A small autoregressive pixel model, trained from scratch: width 320, 203450 training examples.
Rows from block 3, named by matrix and row number. Rows with one number belong to one neuron. Each number is 128 + 24 x the weight over its row's rms, rounded and kept within 0 to 255. All counts start at 0. Numbers have three digits each. After the name is the row's rms in percent of the matrix's.
# fc1: MLP up (model.blocks.3.mlp.fc1.weight, 640x320), inputs 0-63
# fc2: MLP down (model.blocks.3.mlp.fc2.weight, 320x640, transposed), outputs 0-63
fc1.242 104:089133183178126122135135093100086138128125132147140143125094131174104098123137175109077158092125126096145154120137153146126170129107133122138158143098085114117152168149125100123155112139087129
fc1.243 106:108117136140139161158137122155174146115122152118133111101104130124148079140115076142148118145183130126093124132136120114114183141119111121134095126118151174110131153127117135109160131094127133
fc1.244 097:163106138130088104143116169093094172093119130108147156125059147146125084153170105109159145119089152132126151140151166114184139099108108155131140153108137109146109140118128068099110115102158139
fc1.245 102:106127166131169122133173136103156133135118137167091146111138111176131130129128118160118099110152139128122124171133126160154111092110129141135099136082098186131095127110160130104141162128101096
fc1.246 102:141123156111130110141091151128137130154138170147086104078124141186137166138150105104126139143123151114118198132129139102145115156152137084088132128140151147119133101141124136102106105093133082
fc1.247 097:131132137125156127117164100120132122120163136092158105129104060151145131095133150169140121082143140110121163101115155148098167145102142135139135148139117163097114147155158150131144125150151116
fc1.248 097:126127170125126085125098158135158153128100110124109114159164132166151109129097134148107159182113143103123152135142135137097135154091105136137107125143119130144178142116136141154119098153133093
fc1.249 099:134100068106099144133112133149147117128108080169113106143121121108114108146116073106125137118150081067108107138118116108149085150130077167122130125108124134126122133104135088151161139170104133
fc1.250 109:158113085104155155154125161077129141150146151128110135147146120150137117148114148091108104115141117115145129101108115128111129118112117103107121135093124215081136118133143086111135130171098103
fc1.251 101:086175142147108111146148151105117152120158110124102149109125143144137106151097102144185108115112138157185138096149127108117141119168111137128166107137145158086125139135106131155149105149165148
fc1.252 101:116130137169129127115148148148093114094101133159137131133157141152155114121085134188168152163164135121156097142135126124151074116102095127101143121125115147107140074165124114154167126131091142
fc1.253 098:139183159095156144137088109119115123138126142127145142137110100159146109129131111164135125125128130094128150176108141123076076158128089140067116184131151126146164102125139091111166139162084124
fc1.254 097:108151142116133103146164111194082140130076163120145123147144101119130154135122124126131154131148128141177156120143132159062094103114167118081111156132123133149124121153122141112103106199113138
fc1.255 094:120108111155127124127143080080132124165098116168166125112121137199124110154169069124123147136139115116133112157129144118117133115136135118103115139132170110130104171091062164104105132125129109
fc1.256 099:128101107105151157135156159135135151129090134176125125122104173108151141141138129118160113177122112146198111115093119068094170142078084124124146164154094125116142139123158150099126076107153106
fc1.258 096:120172120170106130103136119136120098099083137127133071116153133159150113151112104141082134144142140108118139114144107132156111148160127136132134158126123108140151118140133110113117123145128118
fc1.259 102:148138139122131120110111163098130132139122107144107123144128150162136118158112142115129120166154145133139149134106178097111177124150116120153119183142085116106176122084143122105123081127125119
fc1.260 100:131159120153093141120107136125096142114099124151168124144122117093149162149109132112137112128147145164143136107126109125137143082093151154133112132104138148138180140159091104115124127150122158
fc1.261 095:110143107156073099151103148136122108136116124138111089111151121153161099150118124130092134129119133153142148186114166134120120101101141155086134163110136127139138102113095128134138124128155086
fc1.262 105:144096142132178139130152115151101116115131126191090099155151126133111112140097140116126128133129161175128149135126111142137097099143110089150094100121139127109162155136115149155140149133127117
fc1.263 108:118126120148112112138146135137167159129126162101111165081140146087111141135127136139143094127126118112132140111161145080106155121126130123120120102101070135102137147164116089132121095115132101
fc1.264 097:150133131114122118114126087140141143167126144101122116167118108121134125117110152115107138099101115159127127106125126078149091128146109085067155175150165124113089136131091107105129155134097120
fc1.265 101:115127096122112149120118127118175160136167065135127152093112148109138133124105144135100101141093149155154139117130104161136144105156107155136155145131160134145083124119109126130116116148149142
fc1.266 096:136120148103137131129147105125107153155129145145172148095124112067094108124173122120133127180129075097134114101115069153100148142144116112156108105132107138114134172117157140143155132152101096
fc1.267 099:158126143135105114129095118132122137136120076137146124118131090145151179150154161174142156163115126166143130138106172126104132125124180120081097119129128183101069107129179123116163124150096160
fc1.268 102:119130125138112154129160087118099142144114096108098091126111120107143164124164160119129122116104084148159131111068155155137140082151087189108095138079125145147134119147145131109135080114116132
fc1.269 108:151139106162077120138133117135127153132156156102104108106132147110139136106099096149124132105124107152099124087106111148092166102090131099125106115156136144112157146192097090142151127110066117
fc1.270 094:125099108082111089131116120143171129122098140167158143125140090114153101112126155140149131082151184107108086109133075123157142102089107109131110140116135154081140127124142125105119130143179111
fc1.271 102:133096125116101111129087114135106134139117102154128126111134096144093129184118134139126121084169157108142142151120133151116173139119135140144153154113157130166140157102090099119109125194133117
fc1.272 104:126131146105184120103147120126143156083117143106073139163114141133124156127140196127141097163121134116141130156116157114088142130089101128106143150083086094117157093125105117123084129105172152
fc1.273 100:131093100151172130120121144126115150156109113160125089148144127066172128129103118124129176133126141156132170139128109122164101103119156126137118126143132131083159127153157161115103126151113099
fc1.274 097:175130114133128084138102121125132144143142075144106109113148113162120130134136119126138136133142110170076169085079104123084146147128086156124082107147133137113150121114089156157143149097144127
fc1.275 104:125142136174095152137070131123107184113094142140099112115139117156184138108088118169112147130127116135143171116112096120097083103146162085081119127090085153106114168141117142165149115160109148
fc1.276 106:120185129125113152155139181098156102117086098185145155105116187108144123125134121136127158146109110140131124154145147108112141119180106155161116146127160137122111127142141135142130091156154137
fc1.277 101:150120108136103111137122136174115141092114157118148140134144107152137099139100114131098110109118156133095123100121082113161110126085134122154143146090132108112136135158147117109135119120128120
fc1.278 098:129145135128142096120137121117114129113147141086132134178110121193175086123143111156120173129136146113137144130110099148099116081116110152134128124138107137094128083170102146105153123088122133
fc1.279 095:120127132181153119124136145116119090116099118141155103164100119108154130127099093152118109153124111188152130086148120131170094137087137131095115118124147149132130090102155157157138128096177144
fc1.280 095:118149161149112106120130109139152129122184141125096101121123091121111115138128152177118119096144158100119059095125137155154107125087115130137148115176161111135116134119168109138135127111139102
fc1.281 106:101069087128182118111165131149125146100111115096160103137134143129129162106161074099114127130122123187142145114103113114123096141110151149123135156146151110104110123140107126145116141132172106
fc1.282 103:110104087151098137131130134150117143108125120136121142122096133116116120108142117122115114104119145121097152137070104153115101083153134162137137151082135165087116123104102123092106093143148102
fc1.283 103:103118152144160145149119175134128112107121130156169111121095140121140143110133162131152140111124142095134099122159139145133189137093142151123131140078113179109154144103136113081138134162123071
fc1.284 093:116075169197125134129149145129118178110139124092097163122059165121092136098099092105130076114138114161127129091116110150118146121134087107125133136121121116100162146169077096120134104137148132
fc1.285 098:120171134169121121136153088120171124099064154102149136107115101069147048115138152145074094112136119168133050074100133115116157090121163105082087122129112119121116127135115127145168155181150104
fc1.286 106:137107171155145101122121133139131150103153125135125129149153167149094120167108127157148112182098143155101155138113151117134109120156142158122095095138115149120108104094159109136088153182107162
fc1.287 095:129127078150164085165135134152142162130117127106106116096155161135107122137107138133140144100105123151150107110133112157110110134079187152090135171134126127109099170129100090138112150077133125
fc1.288 099:124137130098161176084125157106158177130128115126107105107120133150127117144113145070164127115110144146119138134084125138123108140106095120088171146128144131110098115162101092139115125119165111
fc1.289 105:131149122174144167114118092171139117141159146111141130122121130148163156087154141116111130088118126140133090070155161144146137112151108105188169102148144126119131104113112165135135130135091177
fc2.242 104:145154137128143127149106168105118127139110143116126134159118135077130129163107165111152145149121150085088120123126118145107103113176135126136135158096184166131139154086141140173108089141125182
fc2.243 099:126140145134155091127126125107108105143180105118142104120133093170108187127144138148168132137106153132108113121123145130125152091124105131144147131153105144116123151135109153071098160152101120
fc2.244 098:118107130134093139118160108098114168106090146179128120107072137131086132117115121118088117131102127107125180090207120133120095138129103148155135157095120089186134125151069105117144103162114140
fc2.245 106:131103123106114166109155128132130120123132127160138111123136107101154121126122161121140142154137133145141162056144130153125139140169148104070097119134174113138113129106128130199150120151144108
fc2.246 097:159100088088151139106146090109102163132115127085083109150121146140140144163195160177074120116139119107135079100125089178143126149083158162136172150127111102132117117114170130085175124147155183
fc2.247 087:093131125121129115072122141108137101123149166099133113145133135099113163130140136139153132156163123144134119116160130171146141135116158110105141114157081126139147134156100181137116161095130105
fc2.248 085:098097140118114125149146121139122144107101127136137112162072150138134115114133133082134137120155130141117114082133161139112120126191119116151133169154128153180094146110134119129130118140154139
fc2.249 105:114105143131132113125126148133156118079111121095145147113134135144156118175119097132145089105073143080138108144113125148150178157122115150118122157112103100102136126137135117123179101171106134
fc2.250 126:159153144135113118108103120101148129099091132128138149100149130097118137141090139120170158135129138134147096089091179172138166121104117159084082138145149130124140085128137125132099094123123115
fc2.251 099:146136131115077110105115165122094170120145158127113113122090150164120143107122120155166171140141104100137154116135088124159109138148106149079161103138157113122091135112103116081119123114139116
fc2.252 103:104155108118108121145141139111104144121165104132144126111141104097119110152130125098142149155145111104152133114102133109095186115140105081129167161126140109085105110122125110137091120159150158
fc2.253 090:116090122190138111173098091090115093157109145149151147162077112125145168092144134069138155088102182130120124126174082091111118109162107106110132169139146148162130150114094166121109123147101109
fc2.254 102:128114098161123136112119159177143101137119133091187146122134130134082120152155163154089122133125169109129115121151096145146169110169160119174146133129092090176137102147159109164175135109147173
fc2.255 090:133140146061170126120152158128128108161131181093136144116159130121134147119146121083090105141149137127148205154123124169123049163097138083071121121102128127122120142104189108123155087149160150
fc2.256 094:140088108140123149131124141160147133129147116156147151127173107171099148077122102155082117140122151122107115175144109143176064106092167120129143129123100089204119129129135086146100129118110129
fc2.258 101:155060124127135135103150103155126133087103164171138129098107124143116126097116168115177110056150145136124139094109129097153149089109205143126144119155131143138146125170135133095113138102118129
fc2.259 104:123112131131129100152079126139133166130147092147091187131151084118113132142102133134124094098113164094119133112096153074155167130089163122121103150121146103167097141102119131132130132101156108
fc2.260 092:140126167136106116130066145136145124169062184122145094135107116074120161065107118126127102124155133150116108148142123140161140103130098087110150137100131117144091143145113156119129114133154124
fc2.261 084:122128113101157191157149109197143119212103100107092109120110162114141102116123132139164161143122139106122101130100155103080112119104107155126130160104141163211091128142099134101125125120162123
fc2.262 106:118137124114147108124106086120102127131162116145132102095057142105124109163133169131087125111170107101154115166135161137090127126133141125132184172158133112133177151110127139090129083131146159
fc2.263 101:125124139105106122119071089105144131113100108132073159131117144140099105054089127164143089144103163164094098140133112103117129130127131150126118100139131143177134131131113133115128127152101127
fc2.264 095:148132149184176151136099120120142078071126099109165151106129144178157156088104122112142120147129124091110119109112123135137141138090133123148125151120131122117120117149161120130099088106124170
fc2.265 095:127150141141135132114111126141103127168108135096125124146138149102106118133182088138104131138167121126133117155138184103143187051144118109131171139129131124139120157127151107121164089086091140
fc2.266 104:132169143095136134107165146112094160123093166099112097179104103111124135120129136170096147096140129116124142143150138169146119098192103128122145080105157163120101083127171140135110124151157091
fc2.267 108:143127098130098111172168113111154178096138145123126088125112162127168173135119111125108173132112151113110134120082168173106154145105118120116088163093136150121121148081117154087152112131159118
fc2.268 097:109136140113132128052200137098148149103155149120136142125119142177143109092166143111154130150114147164155078142125134143177110095150119137064091127122104112155081127112110118149157107107094153
fc2.269 105:163145108095136119120136113116101081145137123152137118116165180098120116100103148121145121121095140155120132084106158123110131113150116111139098051127132160220076146136122148121114147112101108
fc2.270 098:146123129143134133175147156141131121114199118152116169138124165141133142149177146136080137125112141060128143131132116084066121104108164104138136099118156079155138127114133178114125134170120114
fc2.271 099:115111147125143159102084060121132156144160098105158135139108133091139154114078113120121158188117135159106120137137126148108085080128133109120112154163138141155136109156137133109153095134114151
fc2.272 095:163123129144087091140118055116134113146136121150145148133148108093114155088090146108148118113088141167108169097084105134117175136107184122132132063123090134158157152131163183126129155117133097
fc2.273 097:146133161129131129133140134097145121132110158158106086127117145099128145107115130133121136112147091155092140150147119120165118091074079076123124139129134128169108132175119093117150131120138121
fc2.274 098:085094116090101177118159152139113125159091156131149110132159136110128105083092109117124138154136116138157116082116104164117101151070150149126079131100160085175135089120136120143160123174138140
fc2.275 124:134093147160101131115083160088135136127162111143112077107166157153115132112111124140132106092127139113139175092084119139172122132166131135122130115130102132139135111163088118164174148110147133
fc2.276 106:158106079109151150124162124162119139132105164096171134171160131128133117120150079147119070110148123106104113083110124122136141137083143141130176138108118136212137168119139133109143111140133097
fc2.277 106:162165126155110110110090171139104138119180153122122129138094121139116124127182128157135169146126118124126153106136114140165118107101097146118088168160138173108132093140143120105090106165169125
fc2.278 098:106150122117120107136127162140145128133158150119120151123151171126100161087130166103146126123114147069131114160110110092083124133114172109099145180128117120145125131121075108140190146121107091
fc2.279 100:141133154138130154100097116094127148117152106120140132076141177163100127183129164147156161095152101117155140116142100164132123174158113109120130157050139158092127060120146124107102117089150134
fc2.280 090:163094116189123096092125117145112092127064120112127102136137123105127155105125126138170112113138142143124122153118112103107137081118140148142136116148068129185127137151153131102094147135134109
fc2.281 095:111118099072132130129102118128147164121182125135102153137150148146143139066112106099135115127112127111102119134123100121079126110106127161123169132085096109189088109117173116124151120132153114
fc2.282 101:104151119124129158131135101136157144131156095142113178087102167171119179125144146111118169126135101141152104171170127142143155133130148118119136178125154129148136096137120123142108120139118129
fc2.283 100:123168172100114127153120096143152127147143103104092172131121104096127146065145179136141155149143111141133147124134139108143165131092151071104130130128136090114090159132112157132132139139138143
fc2.284 083:133148126134062116118147128144139129123140110145134116082188125124124138093092104108149156140142143110091076110149147105127133155077125128145114087146158108237138141148141144151129137116139142
fc2.285 095:123099142087121143157109130115153124143130121136126162104133110117115153123148126094145113119130150173100142141138127095124126123134147157121163166136108150114133172149140114140143114152148130
fc2.286 101:124112115098137182151118136074065134188106130094123111138112164114130122103149080092155128114129135128124107124130134155150128132118166143095101126116142121174122173072104133121131110148105131
fc2.287 100:150113138097156143111139133094104096105110109100161086101153141127133120111107087138117135172144127139118133131172129137113103134151135132133116151156111127165122098113134123112105167127114090
fc2.288 089:125102114162151112137136124139134147109164132156133127151141134117112119104155171132081081145136087095088125123139120150099156138098144127160113106096151111171171166114158133084150176155133182
fc2.289 100:120099135121133149125102129142114121150098117159176113071139067140112145132148092100139120116155079131128121104115123195150148143132118159084119134095179144122129126104094124137148148132111150