config.toml
arch = "transformer_decoder"
model = "autoregressive pixel model"
dataset = "photos with spoken descriptions (Open Images, Localized Narratives)"
drop_path = 0.05
init = "kaiming_normal"
residual_init = "none"
beta2 = 0.95
Rows from block 2 of a small autoregressive pixel model, named by matrix and row number. Rows with one number belong to one neuron. Each number is 128 + 32 x the weight over its row's rms, rounded and kept within 0 to 255. All counts start at 0.
After each neuron's rows are labels from the 100 images, of 14976, where the neuron reaches its highest value: "strongest on" is what is common among them. Only what is clearly more common there than usual is listed. The data: photos with spoken descriptions (Open Images, Localized Narratives). In brackets: how many of the 100.
# fc1: MLP up (model.blocks.2.mlp.fc1.weight, 640x320), inputs 0-63
# fc2: MLP down (model.blocks.2.mlp.fc2.weight, 320x640, transposed), outputs 0-63

fc1.204 [132  39 139 122 135 149  65 119 149  81 125 113 103 139 116 195 130 146 133  88  70 143 153  96 128  67 116  94 133 118 128  75 103 121 140 119 128 126 163 139 135 164 111 140 147 147  78 168 129 143 119 186  92 147  64  76 118 107 159 125 159 156 135 118]
fc2.204 [108 113 147 138 148 124 116 101  99 101 169  87 156 126  75  99  99 144  76 163 162  98 156 143  80 118 129 151  99 100  96 138 114 153 123 121 160 134  59 136 101 166 172  77 124 148 152 133 114 176 123 139 163 148 129 163 114 171  73 130  95 160  55 119]
strongest on: text has "sky" (54)

fc1.464 [114 179 131 188 167 127 120 159  75 135 104 171 125 145 136 173 133 128  85 148 134  95 164 156 129 152 176 125  91 145 126 121 161 109 123  98  89 114 106 151 183 154  81 166 109  97  90 156 122  81 152  90 162 164 146 133 100 132 177 147 114 139  88 191]
fc2.464 [140  99  95  87 145  81 146 118 127 116 117 106 121  84 152 179 130 155 123 127 149 168  58  87 141 136  70 155 101  84 141 178 141 111 110  94 112 112 177 131 154 102 134  52 150 135 120 176 144 180 100 119 184 117 114 139 136  83 186 142  70 110  77 139]
strongest on: text has "white" (31)

fc1.388 [157  99 197 145 135 134 116 184 105 124  73 123 126  73 119 132 150 144 135  86 168 143 111 104 126 166 137  99  48 145 158 110 134 130 107  96 143 192 139 143  67 178  92 156  83 141 151 117 135  79 141 156 114 155 151 108 133 116 145 101  98 120  89 147]
fc2.388 [126 157 132 149 150  98  76 168 107  60 129  96 149 150 124 133  66 125 152 118 167 105  97  93 104 106 195 179  77 131 162 152 137  74 141 120 108  79 142 166  72 168 129 140 121 104 158  83 163 129 200 120 115 135 104 108 139  85 134 111 121 148  67 124]
strongest on: text has "sky" (67)

fc1.619 [145 145 130 206 128 196 136 119 135 104  90 135  78 140  73 144 173 110  99 133 137 106 170  89  75 198 171  85 119 170 134 150 141 114 109 111 115 142 122 101 120 107 188  87 146 110 143 170  93  93 134 102  91 127 117 149 161 154 143 169 175 125 177  84]
fc2.619 [ 91 137 130 148 132 133  88 150  50  83  82 136  91 163 143 124 131 132 139 111 128 103 148 186 100 149 124 104 123 159 166 106  79 133 146 166  76 150 180  85 149 116  73 153  94 121  83 172 115 158  64 131 141  68 150 107 117  97 120 126 137 119  91 124]
strongest on: text has "color" (32)

fc1.153 [146 134  83  74 168 155  94 144 151 131 116 135 123 116 112 157  83  82 117 182 139 101 137 170 139  91 106 112 125 133 137 106 112 134  86 170 170 149 147 132 133 124  68 206 130 118  94 135 155 121 145 176  96  56 142  80 113 137 104  92 135  83 133 110]
fc2.153 [153  87 168 172 160 143 121 141  78  90 120 145 142  67 102  97 144 130  88  66  89 152 127 152 134 142 138  75 124 115 119 149 173 122 122  77 127 118 100 114 145 119  84 134 110  87 206  80 119 108 189 198 208 138 161 170 134 144 121 114 114 157 135  34]
strongest on: text has "black" (46); text has "white" (44)

fc1.22 [117  86 127 164 179 102 161 165  78 153 102 129  86 139 163 108 166 103  82  98 113 174 130 108 147 174 169 182 112 149 197 190 111 121 144 106  79 119 121 103 186 173  80 158  70 136 136 159 171 142 117 134 141 165 201  92 159 150 130  91 143 152  50 147]
fc2.22 [ 97 108 128  30 192 162 159 130  88  84 124 138 181 102 121 118 142 121 113 131 149  87  77 136  78 127 121 176 124 183  90 181 114  97 133 110 117  97  94  70 165 204  99 157 114 117 163 165 120 123 175  96 145  89  96 144 117 105 138 170 161 134 113  94]
strongest on: text has "white" (29)

fc1.205 [116 135 188 180 105 169 105  95  85 167 126 162  71 110 145 169 156 153 148 114 128 168 122 104 109 163 120 187 157 170 145 122 110  81 191 121 192 155  85  71 116  81 171 125 123 187 112 141 157  99 137 124 133 177 160  94 122 111 144 150  99  55 162 102]
fc2.205 [170 137 140  54 134 115 155 162 115 149 186  81 171 195 144 150 143  98 123  82 131 122 131 136 131  96 120 164 145 104  96 142 156 128 127 152 131 144  68 105  88  97 106 137 102 156 160 113  78 112 140  97 178 133 103 154 146 107 158 105 100 121 106  82]
strongest on: text has "grass" (47); text has "plants" (29); text has "ground" (27)

fc1.199 [130 134 107 164  97 177 111 135 103 120 167 128 121 131 120  87 177  78 136 154 105  69 146 158 147 156  97 115 129 168 123 104 116  91 100 141 172 107  98 174 106 129  80 107  82 112 131 133  85 124 124 192 123 121 150  97  87 153  98 137 136 142 136 152]
fc2.199 [ 71 119 119 107 112  86 146  81 159  23  64 138 145  78  76 154  95 159 124 127 122 113 108 129 138 102 146 114 135 156 105 124 135  51 178 109  89 151  96 159 120  98 156  80 121 160 159  85 208 104 155 117  52  92 138 168 156 113 134 121  99 118  87 161]
strongest on: text has "woman" (26)

fc1.236 [127 199 219 139  86 170 137  92 112 106 170 197 131  69 104 169 107  71 213  92 114 106 122 133 106 119 165 145 101 101 169 143 135 179 170 154 185 123 141 138  92 162 148 138 157 153  94 132 133 158 119 150 176 148 125  99 168 171 137 124  93 107 187  92]
fc2.236 [115 159 187 118 139  81  51 110 180 112  99  98 142  93 153 173  98  76  65 132 148 169 123 140 123 156 149 183 182 174 140 115 117 151 122 170 166 114 142 117 164  67 148 104 160 102 130 111 150 144  93  97 181 164  68  76 114 189 171 107 109 127 125 117]
strongest on: text has "woman" (29)

fc1.634 [101 158 137 153 141 110 103 123 120 112 170 194 115  80 137  99 205 154 160  43 206 135 141 136 132 142 175 139  88 107 135 148  74 122  77  91 147  87 154 132 157 130  98 161 113 101 121 150 133 126  96  91  96 110  82  94 174 116  94 194 116 167 147 173]
fc2.634 [147 117 154 110 143  82 101  54 135 110 162  96 134 149 125 169  97 155  91 109 118 126 104 136  64 112 181 116 149  71 141 127 154 134 120 116  79 160 103 168  76 125  93 105 147 117 115 122 155 175 118  74 129 114 153  76 107 166 170 109 112  74 150  98]
strongest on: text has "trees" (55); text has "grass" (34)

fc1.89 [103 162 157  96 129 144  88 184 105  95 113  99 125 114 136 112 117  94 108 153 100 133 175 123 143 142  78 112 144 117 164 170  41  88 120 135 121 152  72 145 127  61 158 139 145 132 115 186 152 102 125  98  86 149 129 126 151 130 148 138 141 155 126 120]
fc2.89 [147 132 169  78 107 137 118 215  96  71 151 110  90 164 174  82 104 149 124  89  71  89  62 141 134 150 132 149  63 146 117 105  92 112 161 122  67 107  92 115 137 175 111 155 106 146 148 174 114 129 130  76 124  94 128 117 139 100 141 131 132 113 138 132]
strongest on: text has "color" (31)

fc1.265 [114 162 112 113 160 134 121  86 181 102 223 159 115 140 117  82 109 132  89 115  99 167 149 104 127  75 150  72 180 152 139 136 177 148 114 100 126 108  94 119  84 180 159  80  78 174 159  98 176 169 158 130 100 161  64 109  79 134 145 132 112 168 157  72]
fc2.265 [101 171 106 107 173 118 116 150 201 132  67  91 160 180 161 109 145  86 188 121 123 142 142  90 109 133 195 136 118 145 125 205 105 149 159  79 173 126 128 203 150 166 154 124 123 149 190 153  91 133 129 101 127 105 166 125 115  90  80 135 142 131  81 164]
strongest on: text has "wall" (41); text has "table" (35)

fc1.179 [112  90 175 136 144 134 111 105 164  99  83  91 105 131 117 114  95 155 139  97 141 145 120 157 172 117 139  96 161 143 173 130 125 125 161 135 146 125  99 137 134  76 119 143 129 126 127 151 119  74 122 106  87 145 174 105 152  93  96  89 123 132  85 103]
fc2.179 [148 141 127 106 121 134 135 166 191 103 146  85  71 142 126 164 143 133 128 109 129 163 111 171  99 152 118 104 166 104 154 103 153  66 158 148 130 203 130 119 145 168 131 116  57 151 160 144 154 213 113 127 115 156 117 102 144 126 100 130 103 102 124  97]
strongest on: text has "trees" (70); text has "sky" (66); text has "grass" (51); text has "plants" (27)

fc1.177 [123 125 116 141  73 166  80 128 113 106 168 156 123 118 134 136 104 157  97 112 160 135 122 136 131 106 140 192 114 148 146 128 100 111 137  90 137 145 168 169 185 127  59 135 135  96 131 129 160 150  89 126  74 117 213  96 182 164  22 135 106  93 116 139]
fc2.177 [162 123 158  88 139  66 129 149 128 161  77 139 112 146  84 147 113 133 118 139  89 118  99 118  94 204 188 105 130 154 148 101 161 145 122 133 123 104 104 131 141 125 104 161 135  77 102 157  85 135 165 115 146 102 162 169 133 144 147 136 103  48 168 129]
strongest on: text has "trees" (59); text has "grass" (56); text has "sky" (51); text has "ground" (37)

fc1.405 [124 165 108 163  92 126  69 124 134 133  98 146 140 142 136  56  78 163 168 128 126 115 108 157 179 119 110 131 173 144 105 103 137  66 147 120 101 129 125 149 158 172 167 165 107 154  87 129 130  90 141 146 114 192 185 109 126 124 117 192 119 104 151 106]
fc2.405 [143  74  87 115 118 186  82 112 149 157  65 121 101  63 190 146 206 134  92  97 142  78 118  99 142 152 115 140 131 139 141 167 167  94 179 101 136 156 147  80 141 110 153 113 145  68 108 191 116 166 101  92  97 120 120 118 129 109 139  76  77 154  75  96]
strongest on: text has "trees" (64); text has "sky" (62); text has "grass" (27)

fc1.430 [ 99  90 131 131 104 148 112  97 133  93  88 186 113 155 116  99  87 103 112 126 101 130 128 143 125 162 128 155 144 139 147 136 130 128 141 118 124  91 155  97 172 150  51 109  98 142  41 132 190 125 116 162  83 124 115  87 111 152 130  49 117 195 176 141]
fc2.430 [146  79 188  70 196  96 183  91 118 142 158 137 142  87 119 126 189 132 110 120 130 222 141  99  95  79 125 136 201  83 142 154 116 133  90 106 102 103  90 164  82 141 110 143 132 135 144 134  95 127  49  86 143 138  75 150 136  96 129 151 124 204 138 120]
strongest on: text has "sky" (65)

fc1.637 [153 127 186 182 114 136  71  67  56  97  49 119  83  76 103  97 191 155 137 159 132 133 143 120 145  73 109 181 131 106 119 125 163 121 156 103 162  81 146 138 163 147  98 116 123  69 142 131 128 138 111 123 150 194  90 157 165 168   0  83 144 173  39 128]
fc2.637 [192 100 120  45 176 121 140 161 165 175 121 192 203 149 144 134  87 121 118 129 178 129 107  96  63 169 159 123  95  88  84  84 170  92 145 167 140 138 126 111 176  73 140 189 106 158 128 178 130  93 126  63 119 140 145  81 169  91  93 106 154 116 113 173]
strongest on: text has "trees" (69); text has "sky" (65); text has "grass" (34); text has "water" (25)

fc1.296 [124 181  52 189 113 140 118 150 126 109 172  93 153 140 192 128 159 137 154  93 134  78  89 177 182 137 170 137 146 123 179 108  90  93  92 145 121  95 118 165 145 200 206 145 103 101 134 111 103 125 142 159 116 128 169 209 108 171 104  76 108 179 138 134]
fc2.296 [140 118 168 134 145 103 155 199 110 142 109 135 107 115 109 159 159 132 119  93 145 126  78  95  82 154 124  74 111 129 192 126 131 167  96  99  75 172  45  90 165 150 102 173 136 153 129 149 101 124 161 121 133 156  95 128 106 191  94  93 113 138  85 144]
strongest on: text has "black" (41); text has "white" (41)

fc1.478 [126  86  61 181 152 167 117  69 125 146 176 143 111  75 156 117 111 132  90 110 146 150 154 160 138  88 143 107 129  71 169 146  63 194 119 138 161 124 147 169 158  53 133 130 178 137 111 122  74 132 183 126 102 104 138 158  83 139 127 141  93 113  79 113]
fc2.478 [150 156  97 155  59  49 117 154 185  97 166 147 104 138 170 182  74 136  67  94 169 121 115 160 169 165  30 152 141 174 174 108  76 144 150 131 168  85 129  68 120 130 122 154  80 172  81  82  95 181 111 111 132 121 115  99 174  58  56 141 136 118 121 112]
strongest on: text has "plants" (28); text has "grass" (25)

fc1.488 [110  93 127 208 144 135 109 138 155 167  94  96 119  88 117 114 132 131 127  96 134 120 141 107 113 121  89 152 133 145 224 106 126 107 128  80 177 143 184 104 180 141 128 172 102 134 141 145 126  95  83 141 102 132 178 140 176 178 167 116  92 132  99 122]
fc2.488 [171 162 127  21 159 118 126  56 125 157 200 166 122 169 125 118 107  69 100 140  98 152 170  63 137 132 112 139 136 110 140 119 132 128 139 112 143 113 139 114 141  99 170 141 154 113  85  82 190 103  58  92  88 133 119 141 154 113  70  99 103 127 105 147]
strongest on: text has "sky" (58); text has "grass" (30)

fc1.355 [146  60  97  83 113 223  96  91 135 122 125  99 142 149  93 128 174 107 113 177 112 138 117 146 161  93  94 160 168 179 131 149 181 148 159 115 110 111 159 104 126 103 166 112 118 128  69 174 102 117 127  94 148 115 181 121 160 147 116 138 168  80 123 102]
fc2.355 [127 188 160 146 117 106  71 181 129 150 167 133 169 100 181 135  58 145 101  88 149 126 131  98 117 169 153  60 121 107 144 145  76 102  95 137 161  68 144  83  94 155 117  94  78 170 145 159  89 143 118 102 121 111 126  97 150 133 134  81 109 108 166 158]
strongest on: text has "white" (28)

fc1.465 [113  90 117 177 146 134 155 111 123  96 135 146 145  74 104 107 123 116  80 114 148 121 122 139 152 166 154 157 103 167  81  95 111 109  94  98 111 113 156 147 136 173 176 156 108  97 120 145 157  80 111 129 191  99  95 121 110 143 133 103 161 186 140  88]
fc2.465 [120 148 141 114  87 137 109 172 102 123  83 151 133 149 153 174 103 139  77 108 102 122  95 155  94 121 106 110  85 110 176  92 112  95  98 187 158 176 170 144 181 145 181 148  61 131 146 143 154 116  82 118 116 165  52 121  93 174 170 108 107  89  84 128]
strongest on: text has "water" (25)

fc1.395 [148 161  95  98 130 136 119  81 157 129 109 167 183 145 117 103 132 125 175 156 116 174 100 110 129 102 158 114 145 177 110 139 166 106 125  77 106  93 120 173 124 173 171 153 108  90 138 131 161 135 147  94  86 143 159 144  91 128 127 113 119 153  79 172]
fc2.395 [158 134 143 144 118 152 130 124 140 147 158 156 130 152 109 174 112 138 147 130 137  91 162 163 107 104 159 105 174 122 149 132 138 114 106 125 142  61 112 112 193 127 126 141 118 102 152 110 117 119 147  58 137 130 123 144 156 125 192 114 188 124  60 177]
strongest on: text has "white" (39); text has "black" (38)

fc1.625 [153 116  79 105 109 130 106 118 102 152  93 177 122 135 189 169  75 169 187 154 114 135 133  96 147 109  96 173  60 153  73  97 173  89 118 153  85 191  91 167 132 136 148 114  85 127  98 197  87 104 147  82 101 167 117 115 208 145  68  82 129 135 156 113]
fc2.625 [152 169 152 150 175  96 119 206 113 137 107  79  80 188 152 119  49 158  60 108  73  98 121 121  83 144 102 134 198 107 109  91 131  99 136 105 149 152  82 145 108 172 191 157  88 131 116 128 147  97 147 121  88 119 131  75 189 192 150 107 130 100 169 125]
strongest on: text has "water" (28)

fc1.220 [ 96 103 172 178 159  98 113 158 143 126  97 123 107 112 126 150 184 128  98 121 137 121 153 154 133  92 151 165  99  79 183 110 138  85 174 153  63 138  99 112 123  91  90 155 135  77 186 173 167 182 136  81 114 182 170 158 161  54 144 129  86  91  87 152]
fc2.220 [174 127 161 166 161  81 159 185 130 113  95 146 101 116 161  88 139  85  60 139 116 174 131 140 118  94 150 149 159 189 146 206 102 145 119 134 152 149 114 128  69 102 122 144 102 163 120 124 135  95 130  50 164 123 175 129 122 106 122 177 141 154  60 120]
strongest on: text has "trees" (65); text has "sky" (61); text has "grass" (55); text has "ground" (35)